From a checkpoint of a small self-supervised image encoder: 8500 steps, 24.1 epochs.
Rows from block 4 of a small self-supervised image encoder, named by matrix and row number. Rows with one number belong to one neuron. Each number is 200 + 30 x the weight over its row's rms, rounded and kept within 0 to 999. All counts start at 0.
After each neuron's rows are labels from the 100 images, of 14848, where the neuron reaches its highest value: "colour at peak" is the nearest of a few named colours to the mean colour under the peak. Only what is clearly more common there than usual is listed. The data: photos of plants and fungi (iNaturalist). In brackets: how many of the 100, against the usual share in percent.
# fc1: MLP up (model.blocks.4.mlp.fc1.weight, 768x192), inputs 0-63
# fc2: MLP down (model.blocks.4.mlp.fc2.weight, 192x768, transposed), outputs 0-63

fc1.70,232,198,175,226,213,194,216,153,148,157,175,204,193,123,208,129,205,163,192,265,232,184,210,217,209,201,193,159,214,242,237,236,158,181,220,263,145,217,146,234,194,221,175,222,189,200,191,233,184,188,231,218,229,214,160,209,230,202,212,157,192,215,203,223
fc2.70,198,238,238,202,154,213,198,174,237,192,215,215,240,209,221,200,197,180,167,247,237,209,171,163,191,178,172,159,193,135,228,175,220,240,197,199,205,177,184,268,239,208,241,205,216,206,157,203,186,220,165,188,183,175,203,224,129,172,153,183,203,191,188,182
colour at peak: pink (34 vs 3.9)

fc1.346,173,233,210,223,210,211,211,210,245,180,195,202,202,232,217,182,200,146,198,164,225,245,173,212,127,236,187,110,230,164,188,152,177,189,195,201,181,190,150,211,233,185,183,190,191,202,194,197,205,224,226,203,223,284,180,189,208,170,185,149,233,193,256,236
fc2.346,196,208,183,225,188,189,278,213,222,243,228,202,261,160,201,202,160,209,246,227,177,184,220,206,222,174,207,267,189,261,173,186,236,172,236,168,220,191,241,169,200,179,212,212,199,193,197,192,226,224,202,219,154,178,157,170,172,170,251,221,176,212,209,141
colour at peak: white (33 vs 0.9); pink (33 vs 3.9)

fc1.106,199,184,167,154,241,212,184,169,241,190,188,237,196,246,185,216,210,229,219,233,219,147,246,173,207,211,213,193,230,233,187,232,192,254,229,195,203,224,236,130,169,151,215,144,149,227,136,173,229,203,219,150,162,220,252,179,232,183,287,207,198,209,218,190
fc2.106,185,189,139,198,218,163,191,182,203,207,188,216,232,187,206,203,157,231,230,212,203,241,242,261,196,213,197,183,232,222,170,173,206,178,283,148,247,124,248,192,217,169,224,181,205,175,205,220,127,182,215,237,229,249,221,233,230,117,209,150,188,188,232,269
colour at peak: green (26 vs 6.2)

fc1.652,216,210,232,175,193,189,243,168,194,226,197,208,175,214,189,219,214,155,185,200,202,214,216,211,216,214,166,220,151,180,217,222,168,212,182,188,230,172,250,285,223,182,216,195,211,249,202,152,182,183,183,154,186,230,185,185,158,232,246,187,274,241,267,231
fc2.652,197,179,152,223,192,207,245,228,208,190,192,183,217,226,222,200,222,180,188,214,185,192,166,228,180,237,224,150,230,160,155,227,215,195,213,190,182,243,189,161,201,190,203,187,185,148,192,201,219,143,200,263,235,218,170,221,211,206,183,116,170,195,183,209
colour at peak: white (82 vs 0.9)

fc1.265,228,199,217,154,183,187,209,186,209,200,183,208,181,190,178,237,140,169,186,148,136,209,180,201,220,208,221,164,200,226,219,197,168,223,197,180,186,182,247,192,153,218,197,218,216,224,228,210,164,214,192,202,173,157,204,198,221,215,130,216,191,238,196,204
fc2.265,210,153,235,182,190,175,195,174,211,177,223,231,223,188,194,174,177,179,177,230,263,189,199,201,194,255,213,219,215,168,192,178,237,171,233,176,233,230,169,188,191,225,210,176,153,258,211,186,171,205,232,178,206,199,182,204,200,233,282,189,314,200,209,198
colour at peak: green (34 vs 6.2)

fc1.748,142,187,180,250,254,167,177,208,185,171,196,233,245,184,193,173,183,193,220,269,185,192,216,188,167,204,243,181,174,201,206,184,265,235,182,153,215,217,211,217,187,238,166,191,215,198,221,211,206,183,197,175,183,187,178,243,140,265,187,211,143,236,172,185
fc2.748,213,192,202,213,147,169,230,227,192,167,229,222,202,210,212,218,207,222,170,210,201,205,184,182,203,198,175,187,157,162,140,184,158,195,201,208,193,217,208,204,227,168,126,205,194,184,243,283,188,163,226,174,199,168,240,195,193,184,209,209,217,240,233,195
colour at peak: pink (34 vs 3.9)

fc1.228,189,202,182,189,220,187,200,179,222,220,155,216,198,216,215,207,164,197,195,222,252,176,153,190,196,205,121,237,240,208,253,230,123,225,238,209,227,179,182,197,250,149,128,165,193,250,232,171,144,206,244,228,213,229,182,182,190,187,238,233,244,169,283,210
fc2.228,268,174,269,153,218,178,121,269,204,148,212,214,157,234,258,165,208,236,197,209,229,208,182,199,225,227,182,173,202,165,185,221,192,209,221,181,251,218,189,178,166,215,202,184,195,219,171,221,173,210,204,164,184,202,232,211,190,200,226,149,222,186,247,185
colour at peak: green (25 vs 6.2)

fc1.479,199,214,240,248,135,194,149,211,174,255,211,204,212,192,256,188,223,194,152,154,147,202,194,246,201,172,200,219,217,265,216,188,189,191,161,192,224,203,165,269,184,209,187,153,206,226,206,227,189,265,196,207,178,206,215,181,170,163,239,227,186,163,259,199
fc2.479,265,189,202,163,244,146,212,221,199,229,237,239,220,235,191,202,149,246,159,213,186,218,205,212,240,229,131,237,168,214,237,183,188,205,229,208,195,245,172,124,204,188,183,185,106,216,192,222,201,199,209,251,199,178,269,232,228,168,196,195,159,214,194,137
colour at peak: grey (77 vs 48.2)

fc1.258,212,184,214,212,149,193,264,178,199,242,203,153,212,231,197,169,215,118,195,177,205,217,184,175,214,247,235,177,216,210,209,248,209,161,197,190,189,158,172,189,199,222,195,238,188,243,186,186,173,148,227,209,201,186,182,202,224,228,201,233,177,179,176,196
fc2.258,215,214,188,242,221,148,201,181,224,201,241,241,195,174,208,218,219,173,181,249,206,173,170,182,211,233,150,196,213,186,160,182,207,223,208,138,185,208,233,248,253,218,216,201,175,168,204,138,198,231,249,184,171,223,232,165,231,187,234,256,178,182,195,188
colour at peak: white (41 vs 0.9); pink (28 vs 3.9)

fc1.419,236,191,172,168,165,193,227,190,211,235,204,191,187,140,202,220,193,196,224,247,176,243,158,188,200,207,202,189,193,271,230,204,181,187,184,191,166,207,160,227,260,232,204,245,214,255,230,177,207,180,207,244,170,225,256,145,210,218,228,211,268,227,209,182
fc2.419,220,200,194,179,205,193,177,185,182,172,213,220,229,216,172,257,199,199,244,177,177,226,242,213,230,184,160,199,188,199,219,215,186,209,189,180,174,219,244,142,205,194,209,198,193,180,186,175,226,126,237,242,222,139,182,220,272,145,144,225,179,158,197,216
colour at peak: pink (41 vs 3.9)

fc1.535,238,199,209,206,238,166,195,150,237,241,186,205,215,218,239,166,230,141,198,196,186,228,185,223,218,171,228,208,182,199,180,160,197,208,219,199,181,199,180,226,164,208,232,154,218,181,198,195,153,196,158,198,218,221,190,204,197,207,184,201,161,208,195,244
fc2.535,181,203,245,253,181,216,221,274,173,216,240,196,179,201,170,204,171,226,205,234,227,163,155,212,165,220,135,190,231,230,199,203,167,199,215,201,218,223,183,178,214,219,213,185,199,200,232,191,254,260,258,212,178,215,204,175,166,196,220,167,215,152,199,177
colour at peak: green (31 vs 6.2)

fc1.513,224,206,235,169,188,234,173,283,190,204,203,185,218,191,170,224,182,263,220,210,208,205,194,145,146,159,208,167,211,179,219,253,239,216,179,161,233,193,124,183,217,193,216,169,226,231,240,207,204,196,206,199,196,234,238,234,142,252,213,212,208,207,234,189
fc2.513,198,172,196,184,221,172,204,139,200,183,181,194,222,235,234,136,187,164,212,188,230,219,253,248,211,241,210,233,196,223,213,168,160,194,187,205,179,178,228,220,168,206,215,218,102,162,212,172,205,226,221,209,198,233,185,194,231,123,156,222,194,200,163,220
colour at peak: grey (81 vs 48.2)

fc1.235,205,183,239,206,252,187,259,168,187,216,204,165,204,235,203,216,182,166,201,222,199,206,199,161,177,247,223,177,226,199,221,269,243,214,207,151,161,253,165,195,189,187,185,152,174,232,189,213,193,213,202,252,271,166,202,238,202,215,213,246,216,210,172,194
fc2.235,196,183,181,186,197,202,172,218,193,232,198,218,173,153,207,178,264,168,186,213,229,160,200,207,260,176,202,220,216,180,162,122,219,155,214,185,205,177,169,193,228,202,247,228,175,168,192,192,203,174,236,181,167,219,164,170,215,184,199,222,187,138,248,212
colour at peak: white (38 vs 0.9); pink (27 vs 3.9)

fc1.35,190,215,184,234,181,256,179,226,180,213,197,180,223,192,192,127,160,225,192,237,216,177,169,224,171,201,209,189,182,174,223,187,226,244,190,222,119,231,217,188,131,241,194,189,256,112,199,198,134,205,254,238,149,253,205,201,189,252,186,211,215,159,164,156
fc2.35,178,208,196,221,142,212,174,206,199,170,163,217,200,149,215,184,165,193,187,214,281,200,168,229,204,174,186,194,222,197,259,242,209,255,189,175,177,181,135,220,210,178,164,216,192,233,192,183,172,222,186,197,256,226,201,270,219,232,177,211,260,167,188,205
colour at peak: pink (38 vs 3.9)

fc1.658,219,207,216,232,205,175,228,198,178,197,175,199,181,221,165,157,217,208,242,264,148,194,220,172,211,250,223,272,191,127,209,184,191,212,196,193,141,210,199,213,196,208,176,237,236,196,214,173,252,180,247,153,231,202,216,249,183,187,169,228,271,234,148,223
fc2.658,221,142,216,206,183,219,193,209,146,177,185,189,196,217,195,236,128,230,199,203,189,231,178,231,183,210,154,160,194,233,175,173,239,139,155,206,156,188,200,194,226,256,208,216,174,209,184,217,221,171,125,265,160,216,145,202,243,160,251,224,142,177,197,164
colour at peak: white (38 vs 0.9)

fc1.396,198,189,161,235,265,197,184,154,163,189,186,220,215,179,198,240,161,154,237,235,164,159,201,224,171,194,224,212,163,170,173,225,256,272,170,224,132,147,181,199,230,190,179,214,269,196,171,252,164,192,191,224,244,196,215,221,198,229,217,192,191,181,236,201
fc2.396,218,278,246,208,183,195,228,244,126,198,218,226,180,224,245,194,236,217,202,167,214,200,192,179,231,180,186,244,219,156,190,151,220,204,188,201,203,174,190,210,173,171,168,231,182,191,221,217,208,212,191,196,229,222,223,185,136,212,246,161,171,227,268,204
colour at peak: pink (28 vs 3.9)

fc1.111,204,205,224,225,182,189,243,155,236,202,223,203,171,207,230,174,231,220,234,209,187,197,207,158,201,244,187,163,159,201,239,163,217,181,203,207,183,174,233,224,232,155,221,221,220,195,252,233,198,178,205,178,227,236,189,181,201,176,259,126,206,171,147,237
fc2.111,178,209,141,189,276,156,173,169,177,195,233,217,266,214,198,187,197,194,243,155,225,212,195,207,158,208,211,200,168,184,186,186,125,213,169,218,205,186,234,187,214,226,206,193,236,191,199,232,234,208,253,246,180,234,158,213,180,202,204,256,253,137,186,219
colour at peak: pink (28 vs 3.9)

fc1.357,213,215,202,238,128,208,210,157,237,216,201,171,185,212,202,177,210,112,173,205,219,173,176,175,183,235,163,209,141,237,237,171,171,257,219,103,189,207,186,228,216,193,216,251,177,186,224,204,191,160,185,216,258,209,161,198,239,178,220,222,183,187,150,163
fc2.357,218,246,201,179,212,219,200,220,183,219,270,181,217,235,196,223,233,210,256,198,208,164,155,169,157,216,231,162,227,178,188,139,192,136,215,252,224,188,232,236,212,215,190,172,257,136,179,159,195,255,233,155,209,185,206,216,195,246,201,216,225,187,264,171
colour at peak: white (47 vs 0.9); pink (31 vs 3.9)

fc1.590,173,199,166,177,229,198,255,175,268,259,184,153,210,175,213,213,194,224,186,191,194,223,195,254,245,238,205,209,194,182,173,158,214,229,213,160,194,243,162,220,198,254,187,118,195,219,203,206,192,230,195,189,214,163,223,171,204,192,230,183,156,218,177,236
fc2.590,235,155,251,203,200,221,214,212,214,174,220,245,191,155,207,188,191,196,213,200,172,158,186,169,160,141,209,196,196,172,201,183,196,185,228,225,179,231,207,225,163,188,245,220,219,177,200,192,199,196,221,219,238,203,233,215,130,176,174,234,262,214,184,247
colour at peak: green (26 vs 6.2)

fc1.291,200,220,203,156,264,238,185,160,230,233,204,202,208,215,190,166,206,175,170,209,162,206,213,202,166,232,194,162,177,188,219,152,217,201,206,219,205,217,192,218,146,217,202,176,200,209,216,173,112,221,195,194,210,224,196,193,189,221,175,223,220,197,168,230
fc2.291,182,158,199,248,211,162,218,203,175,192,240,210,185,164,168,198,198,215,208,248,246,181,187,187,232,218,138,199,160,208,152,231,135,219,247,195,217,199,156,192,226,168,256,200,217,260,207,231,183,196,240,241,165,230,229,214,179,171,211,235,200,157,195,191
colour at peak: green (27 vs 6.2)

fc1.374,230,181,192,213,247,196,137,151,216,208,213,192,158,242,175,194,128,253,184,228,206,232,211,213,161,205,173,157,209,240,175,185,155,223,190,208,152,187,158,187,200,208,120,166,209,218,208,211,181,198,244,248,156,206,207,180,193,211,185,204,139,200,254,215
fc2.374,201,186,223,206,168,180,203,200,209,193,180,248,199,158,195,189,208,245,195,210,237,147,210,196,231,182,197,231,217,160,178,149,205,194,235,195,207,213,159,177,172,196,256,197,199,211,197,186,156,163,217,195,232,249,166,263,196,178,253,166,208,167,197,230
colour at peak: green (27 vs 6.2)

fc1.597,230,203,222,192,248,221,197,179,204,230,203,181,176,203,213,223,229,193,233,227,174,172,179,218,251,257,198,183,192,150,221,181,181,212,227,245,245,192,164,179,211,152,205,214,155,233,195,245,215,204,218,201,225,160,200,213,130,197,224,224,213,225,199,274
fc2.597,212,195,188,155,191,221,194,168,195,255,253,191,219,189,189,201,166,248,173,185,237,218,192,134,159,264,166,175,231,168,200,215,190,191,189,191,228,196,212,184,180,240,154,196,164,193,181,260,169,208,178,230,172,246,177,160,159,191,203,196,210,237,187,215
colour at peak: white (49 vs 0.9)