python train.py --arch="swin" --model="self-supervised image encoder" --dataset="photos of plants and fungi (iNaturalist)" --train_examples=90422 --image_size=32 --crop_scale_min=0.2 --horizontal_flip=true --translate=0.06 --color_jitter=0.6 --method="barlow_twins" --norm="layernorm" --norm_position="pre" --hidden_act="gelu" --mlp_ratio=4 --head_dim=64 --fused_qkv=false --bias="all" --qk_norm=false --parallel_block=true --inner_norm=false --drop_path=0.1 --patch_size=[2, 2] --depths=[2, 3, 3] --widths=[96, 192, 384] --projector_hidden=512 --projector_out=1024 --projector_hidden_layers=1 --init="trunc_normal_002" --residual_init="scaled_by_depth" --optimizer="muon" --muon_scale="match_rms_adamw" --learning_rate=0.002 --momentum=0.9 --nesterov=false --orthogonalizer="newton_schulz_5" --adamw_lr_other_params=0.0029 --max_grad_norm=3.0 --max_steps=8500 --batch_size=256 --epochs=24.1 --lr_schedule="wsd" --decay_fraction=0.2 --final_lr_fraction=0 --warmup_steps=1700 --weight_decay=0.1 --adamw_weight_decay_other_params=0.05
Rows from block 5 of a small self-supervised image encoder, named by matrix and row number. Rows with one number belong to one neuron. Each number is 128 + 24 x the weight over its row's rms, rounded and kept within 0 to 255. All counts start at 0. Numbers have three digits each. After the name is the row's rms in percent of the matrix's.
Before each neuron's rows are labels from the 100 images, of 14848, where the neuron reaches its highest value: "responds to" is what is common among them. Only what is clearly more common there than usual is listed. The data: photos of plants and fungi (iNaturalist). In brackets: how many of the 100.
# fc1: MLP up (model.blocks.5.mlp.fc1.weight, 1536x384), inputs 256-383
# fc2: MLP down (model.blocks.5.mlp.fc2.weight, 384x1536, transposed), outputs 256-383

responds to: kingdom Fungi (26)
fc1.27 111:123096114114122125133145109118119133162132121084123120150131089087157133146112115121146112079119126125116094126169128120115145085140113111120143148138065141135139109131145140129133136108136127140150110165129145109121167098167120138131190133093136145162102117145148105146125109164122141130175110135132073139134133127110131145161103124120177113132099128125107152147117114110075120159126
fc2.27 105:102128120134116158116135129136129092127168105083107167116164090141091150140113168139135125148120124132105188153117115110128123162077114113108108095135163122137185123122130133129096090136090120098105138096133146115141081140141127105133132113124154138143120123135154130111157135101103104123135149092113140118141183124145129131120167142128143125123124121075151122096095197134134099124116

responds to: order Asparagales (30); family: Asparagaceae (29); text has "yucca" (26)
fc1.54 045:125153134121108094146142145145072112119141134126154150138127138147146059153123096165109103136144118131123120117105138139126086134103116116107130166145141112161114115150117141158195147136100130110107132122097138072150129101124122116138134126139112136134146154118136133123128092126080162116135152172141139122171164183137076133132150078142141143119123132135124137111089083108129123139130
fc2.54 047:120129130152120120129101106133141134119120166111108120072105141127144119130155163098131113132116143126131157169162134127093108130095122117116123154113128137143132135080148135144152159088112114117188159181090160160109100133133108124120146112155098115142127123117131130146149143112103117092106099137150116103125104053143108112135119159130158150123045165171092088163126160141136154167138

responds to: order Asparagales (33); family: Asparagaceae (33); text has "yucca" (30)
fc1.574 095:148139126123132167125133139124160145104129140152125124114136156122097123126107153130086068109139126121122146137104189083151190112095142135120143108112132114111110095103168140072092118107091129106121113128107105147125136138099172124125136137108174127118109083115160135164137105144094137147084099133095155097119137110109156111127110166102137152145113126161132071117166130120119131115126
fc2.574 099:127133125159120071127142136130155133175107113142117113110116138111179129149119148124141101163134159139164101151137134136085111131159108163146123124134068146137111170100105143103166177100154107117121136104117109150093173137160115127161117106116132123120119110136111132098157139149145123096140124175115138093134136105114136154135131139126146105144123138146107194120112091113123109113126

responds to: order Asparagales (34); family: Asparagaceae (34); text has "yucca" (33)
fc1.113 122:151154096128161134148145139115105102132100162078098122133087135181118091126136114110115108148138161119131113136105179095147161131098103127135155140108179142097130196106113146126157116105107123140095164152148151114114110125120090157164119130146135142100135134106158142124127117097091114134162087133123158119125141101122172131132094169122137151130137159087135118137146147093123129092109
fc2.113 158:134146126139149128132111118127130101137113094123143150114172143079168107118153165106154085157142131106117136083103161140065140098124141084144107119114097168120116110099146131134120158112142101133142115113115105142142114124174123101145115113111158104177088191146131071108137138167172144101101124147150116110133116141144109208138116127124139191133142117121059152121127155114107144120092

responds to: order Caryophyllales (28); family: Cactaceae (25)
fc1.619 159:118151135094095140121188128124132168159138110113118134119172105134119198125151135136125084112085125117143122130121099136085111118157115080162119113134153137140116113141128118142091134119145134103128059115140108110128164105109096152134161118105100120133148108130128117145120098120144045116149194111122080126133113107134115122163185152106140094092152121125129076161153178137145117142146
fc2.619 144:114102157122096141142110068103137099117161122067159131118142098107104171130131148130108087110118145146166168106124131126159142164132135146078128153172145123150115107107122111115107136094104123109124101106092142142127090147157119100139164084134138140181115157134141157102106140146109157185086096133106136084111100076106152157104113180124117178118104130161149108101141172105130052136163

responds to: kingdom Fungi (25)
fc1.260 080:115141154094112090098127142141122108114107117139149100160125154088104158128135117145118117090133168178124176126125151128126118139098096091137132188118141107170126118127140067112129122150095093110144096066115153104135189148135131122138120131133129120166116116158100129101141153097094117145138137134138170099153107132176127074123150159127148153086162140163110112143072138120163169126121
fc2.260 095:123157117125161128090135139162145154079139106124114162145094133159144140121175123140108123112127104111071115106132118140165128135152111124161103105122112127071119102086162138122102136095114136159090112154069095144133130155116089109171137118153160103102164121110084115130103159122118120117186118116109125091125113113118112108153110110110181130062112095143134098112169101123142122175129

responds to: order Caryophyllales (26); class Liliopsida (25)
fc1.716 099:101128137161138088188147127105090096148120154142132119127119116140063132106129136108100109129174114138175124141088153124133129116094102130100124146088145125136138178123128142148166108133132123122132105152131126157131108131115128124108123113121155135107160084094134156118131130172114115121129137142174135115152128129108143131109119092138126111181122162095135092111136131131133169128164
fc2.716 116:107118175154149111126132103104107108126134093152125137137133151113167103098094091149185120155102147121145135114119119119057169110126108141134172141114108145166118146134118109171151144084096169120123103122149161110148083100152080142130083143142124152143114161102125112143136130139116151110130153132168112153144128123132151174149102112118171134086112134135088132152139140134091117116150

responds to: order Asterales (28); family: Asteraceae (28)
fc1.408 111:133099093118111117116130102135165127102145106158098118162138153156137119172133151129134114149131076108124092134140112134105124124093139129170139174131119117138140116143120171131103140097095125116103103100087143111134091132168170159132106110106133104125164082090105140140112135153053136164084126141136150142103177121159123127141084130140146139139142164156111154150083147133104082095136
fc2.408 103:145158148085138110143111110139153133137101106153168145085123139113144152108129149114163138142138134129135154145159112094134115100174159141129142099122084116146131139117130089130120121131118142122129127105154132135126163122126136102164139153137129134132079119123155126126089118128131117126159124133144146147174139117151162100145125124105187118123184164133117146124069114111175126136142

responds to: order Asterales (37); family: Asteraceae (36)
fc1.597 133:114117095127125132140095147106117118122127110111143097153107165089132161150119174080156113166083135129095075089134124106126154129115118124122128207135101117132180094111148140117110176144136106090118102144088106126123121123126163142124112171101096094132125112119157112128157141142119130128145132102113104135150150090111111092139121125131166120158131141116106101139124067128112128102117
fc2.597 118:184105096160128133151118105170143104183129090128116100110184177152132113146183125130107128110162181132126155145124136121095115172190128119108082098141172083120155146089132178158122156161174096118136149136168184140172135111147145133153128093117145132163139110148132141094121122109146105126085094098161172101099107124129118121156119106165128096123146111138134139122113132127129122138106

responds to: order Caryophyllales (28)
fc1.317 103:107133122144087134141194096145121151131166122134135145164165149115138143132121099153091143110069108106148113127118127129128091118122134069151149117167159110116166107098116121118131155127135119122128145129149105126105089138123122134144111114083123137146118154087114108188111127103092077118108151124155087135146148079159117120125137147142161148119116125093125123167155153126119127124141
fc2.317 107:117104117114108098156175143133162137094140124126170127111146135125117125173109066132124199155144136145114129143133113137072125095082122172130098154143067127146120119198125160132140094145098120103113097094102134162126108101159133117103133131111121120142134108123140129166121158082157142120098093137122158164132123074127156145106152153120108143117151139138114131102159136125116103125165

responds to: order Caryophyllales (26)
fc1.689 106:144099152126121145126150149147139090128141122125172150164120105078096165132146155117133114089175085146086165119146114122078132124103129118114143161138178131132167106100145138120128078141114086116123119107093129118120120118170132141123137088096145157110042155121120116135127136110078154141130141112113127097083112074100151137127145154096132118119123179139158133101101121142089124146093
fc2.689 121:152169137135157119116041111109088146079126108116132107121101139058152113118131150194134147122172129106147143116128107116117125130151165127110151098090091147117099130087159161106114143114132149087122129105100138142132140103107116109101131174106154119132116163098154159128132124169139100112099104119075127151129146158143090090104105110129133178098133099099150122109160132121120114115169

responds to: order Fagales (33)
fc1.285 110:157141121110101129164162160151121096122142148122175121155145141117095121119085101143134134096134123154127108121143119146113140125130078076141135089109129112094145126162132118161088158172130109158149138124154122162125100161116152065100133114148153116133152153102098110111146092120086120139120141115105129123101133141112141132108156126117133079155112157172112114084101131116139114143128
fc2.285 130:121140145106157138149104117123118119147099101105117136126107154117117115151183120101154097126186138088117138141143095122130123158163109098131115159089117114153122142148094106135138111165098127158158134112091112192126137152112122165133105126145154130170138112153121150099125125128150103095142146108149159137195142157152111152113102139114152112142088066139100150133127124159162142110083

responds to: order Fagales (28)
fc1.258 139:124132137167094118141151146151125112149147139157144151136091120139116152132131127093133108092168156165142125102122102165136114129126128122145111111086140118143157162113112123118128123124133127135087111147094116171157120097123112131125108166142127146121132167125116113126148116167143113112167120122134177142141120108139114140132097121152128135082140156131109133144136110138156114070125
fc2.258 126:132164152071134119129146142150125151148139091136122155108098170105140189101110130179119148074113163157119143130100136147132133112113145141136155115092172126108151146172131150165129148125143152135079138168127068145172111156117074160184178135125165144122119119127115120154136143144095138086131136157104154140149109147134125133123135127139109153124157111113114127102110135146126125098115

responds to: order Asterales (33); family: Asteraceae (33)
fc1.575 135:137132081148072100178109188141125140108092170127145109167165087138132121104138097118153148127172152159145096122116095119122120121105123106135162103109125135113115121132140112120124111098160100158159129094140125148147133081156121125170132139141083164124129113146126117142136090075117086106125141111140091133094116104094148158135137091141133128078109141121166125184155130140140151111144
fc2.575 116:115175104102092088150130136134148144125119115147159122166128153123138109137153124149104101156129164124108092127098130130148125137170134096139105107128143100132154155083153123145095150116129089136129102152146215147112114111139173140136138106116135139169093128171087117134110109119124109123133123141176119081126115140071120112105106098157101082156148128188134156140111109153122123128118

responds to: class Liliopsida (25)
fc1.78 118:179124135098089184133089158127103103139132108137110160157112190152069147140150141111121116159153133117139106177128135135132117143118091139089112130103133089133126105099159171126096142171126150120167168153138129138135123204173168129142114131107151144112106126157138150126155134173125113132136085138135132085116148130133113122105156096084124127139119093134122130111122143133147110132132
fc2.78 112:094070163115131149130114154151172121102120140143118106158138130114101166126132161140158136117113138112150094157110139132165159119097130090145119142146096113139113155088119144136150147116130090114156101120136116145101116125151151129146143111112061125159111133140140148128131106094122119121136129128107084125133089145134107111139145158090116077108143100141101088130128093139108148141103

responds to: class Liliopsida (28)
fc1.143 104:142114101169136071141118097100151095125120144131129175138104182134085132087127110134135185107127117164139133100105130137134127104132133167140144111081097094185131123151098157150144112175118085148129130155155117168170100060131148098142154146203117125108157131106190103157093162097075071166109150142124134113129131128119083081146115144142117141167163173124167121098145177127113148131109
fc2.143 130:106155080136157120122120124151118150140110110088128110147133130145167121132094120100134127143125083144145095134123120136125111098118180154117199138160116156138135128104137079102133088085094111130161163128165134134131136144159134186103122115072158109124115147104102126119151105130126164128138093075167123105102153146105165098125117143118092147122126129140105137123078133126150089108165

responds to: order Caryophyllales (26); family: Cactaceae (25)
fc1.171 116:111122113146096139109141137143107188116082152139097174136133142138141123123169090085155113116115139131137126108092129147121114087118121122151079152133111171101198103108113120135116163128119161132131164107146203137150126140137135131132074164157128098129093114086106120143158139132096160111201124101140137162117106139099146133099083132127103097113162147115125147094115173108121186110173
fc2.171 135:103157115110122128133137150122133121126110119103130150127127119085119129118116159147134185147124205170134088152183138156108081140148122136113131109136103120115075146104164135110153105108058155122150137121131106109122101104139132115154156096137113142111117132144137080120121131107117153131056183154169177087073113122159080111104129129122121135118165130136099129123112117101156094119104

responds to: order Asparagales (36); family: Asparagaceae (35); text has "yucca" (30)
fc1.473 104:137153130140078098121151113104106116125185133150139172151135086093172150173161129150140156142082122124115133151124102123149130126116120091078076120133119091125087091154128120149123122120093091176095132125173123139110146126155145131081143147157101135166100159097127111159130140106100121093112153083111130079167152099115115137133103138115135138107121119151108111099149136132131123139159
fc2.473 119:180180165124135112115160114113159113141070167178128110136158126102140136152140178136147113156168128108151159121117113037098173081133184092154142135127121184151166160115133139165170166126107173100137145091140110090120120142131122133097112076119123134144135112136126094144113110132105119153119121142116148174097128143121131133110096120118141154135134171136126094112140125087089117074104

responds to: class Liliopsida (25)
fc1.452 094:154098147140127122134192134104143119141132135124129109091139131117079153113149128121123117146123143121123183144110149139108153109156139141143104197082175090105137120157118128138144101139113173154135119144141129175147115167132175105117127144138125155112158132128151126118125137143125054148160082123116150107126129043119070099116123151143136122089124157106123092097124124118129121143098
fc2.452 120:108137114149153132148117116133128140118091137177141140110170146115084133114075147128169103104131071091139110131081112146121114119117128101165157094123119127094155137107130085120169126069119160142141150105120113149103158147133089114129116129127149076165132077140116140130157130149164185107155112119118106105110124179105166164099143128113149133132126111125138145116142163078105070084136

responds to: order Caryophyllales (25)
fc1.90 106:086148125160144129110124159091105152126131173150123146111135148104100149116097094093103101129124164111136164139105117115157148133098106119144139149116157127115145112105092163137082089126099120129122147147128107117097114126139108140123126108164188135139131111145121126139175112114073101147130141149141133082132143193134145135115161119136136144155115099109158129114099100107134156128091
fc2.90 106:140116134102113095143100111189168123112140141079098120102123100101176094092118140158141130149155134143120108154161163126115074111145107148120130111155083103102131177119149091133160144095121146110100121113112139138100141088128109106158116107100133137101124103153113078155101162134125065104080149137098135131139085090185126094104137159106080127147146146098091122130144121107152128137132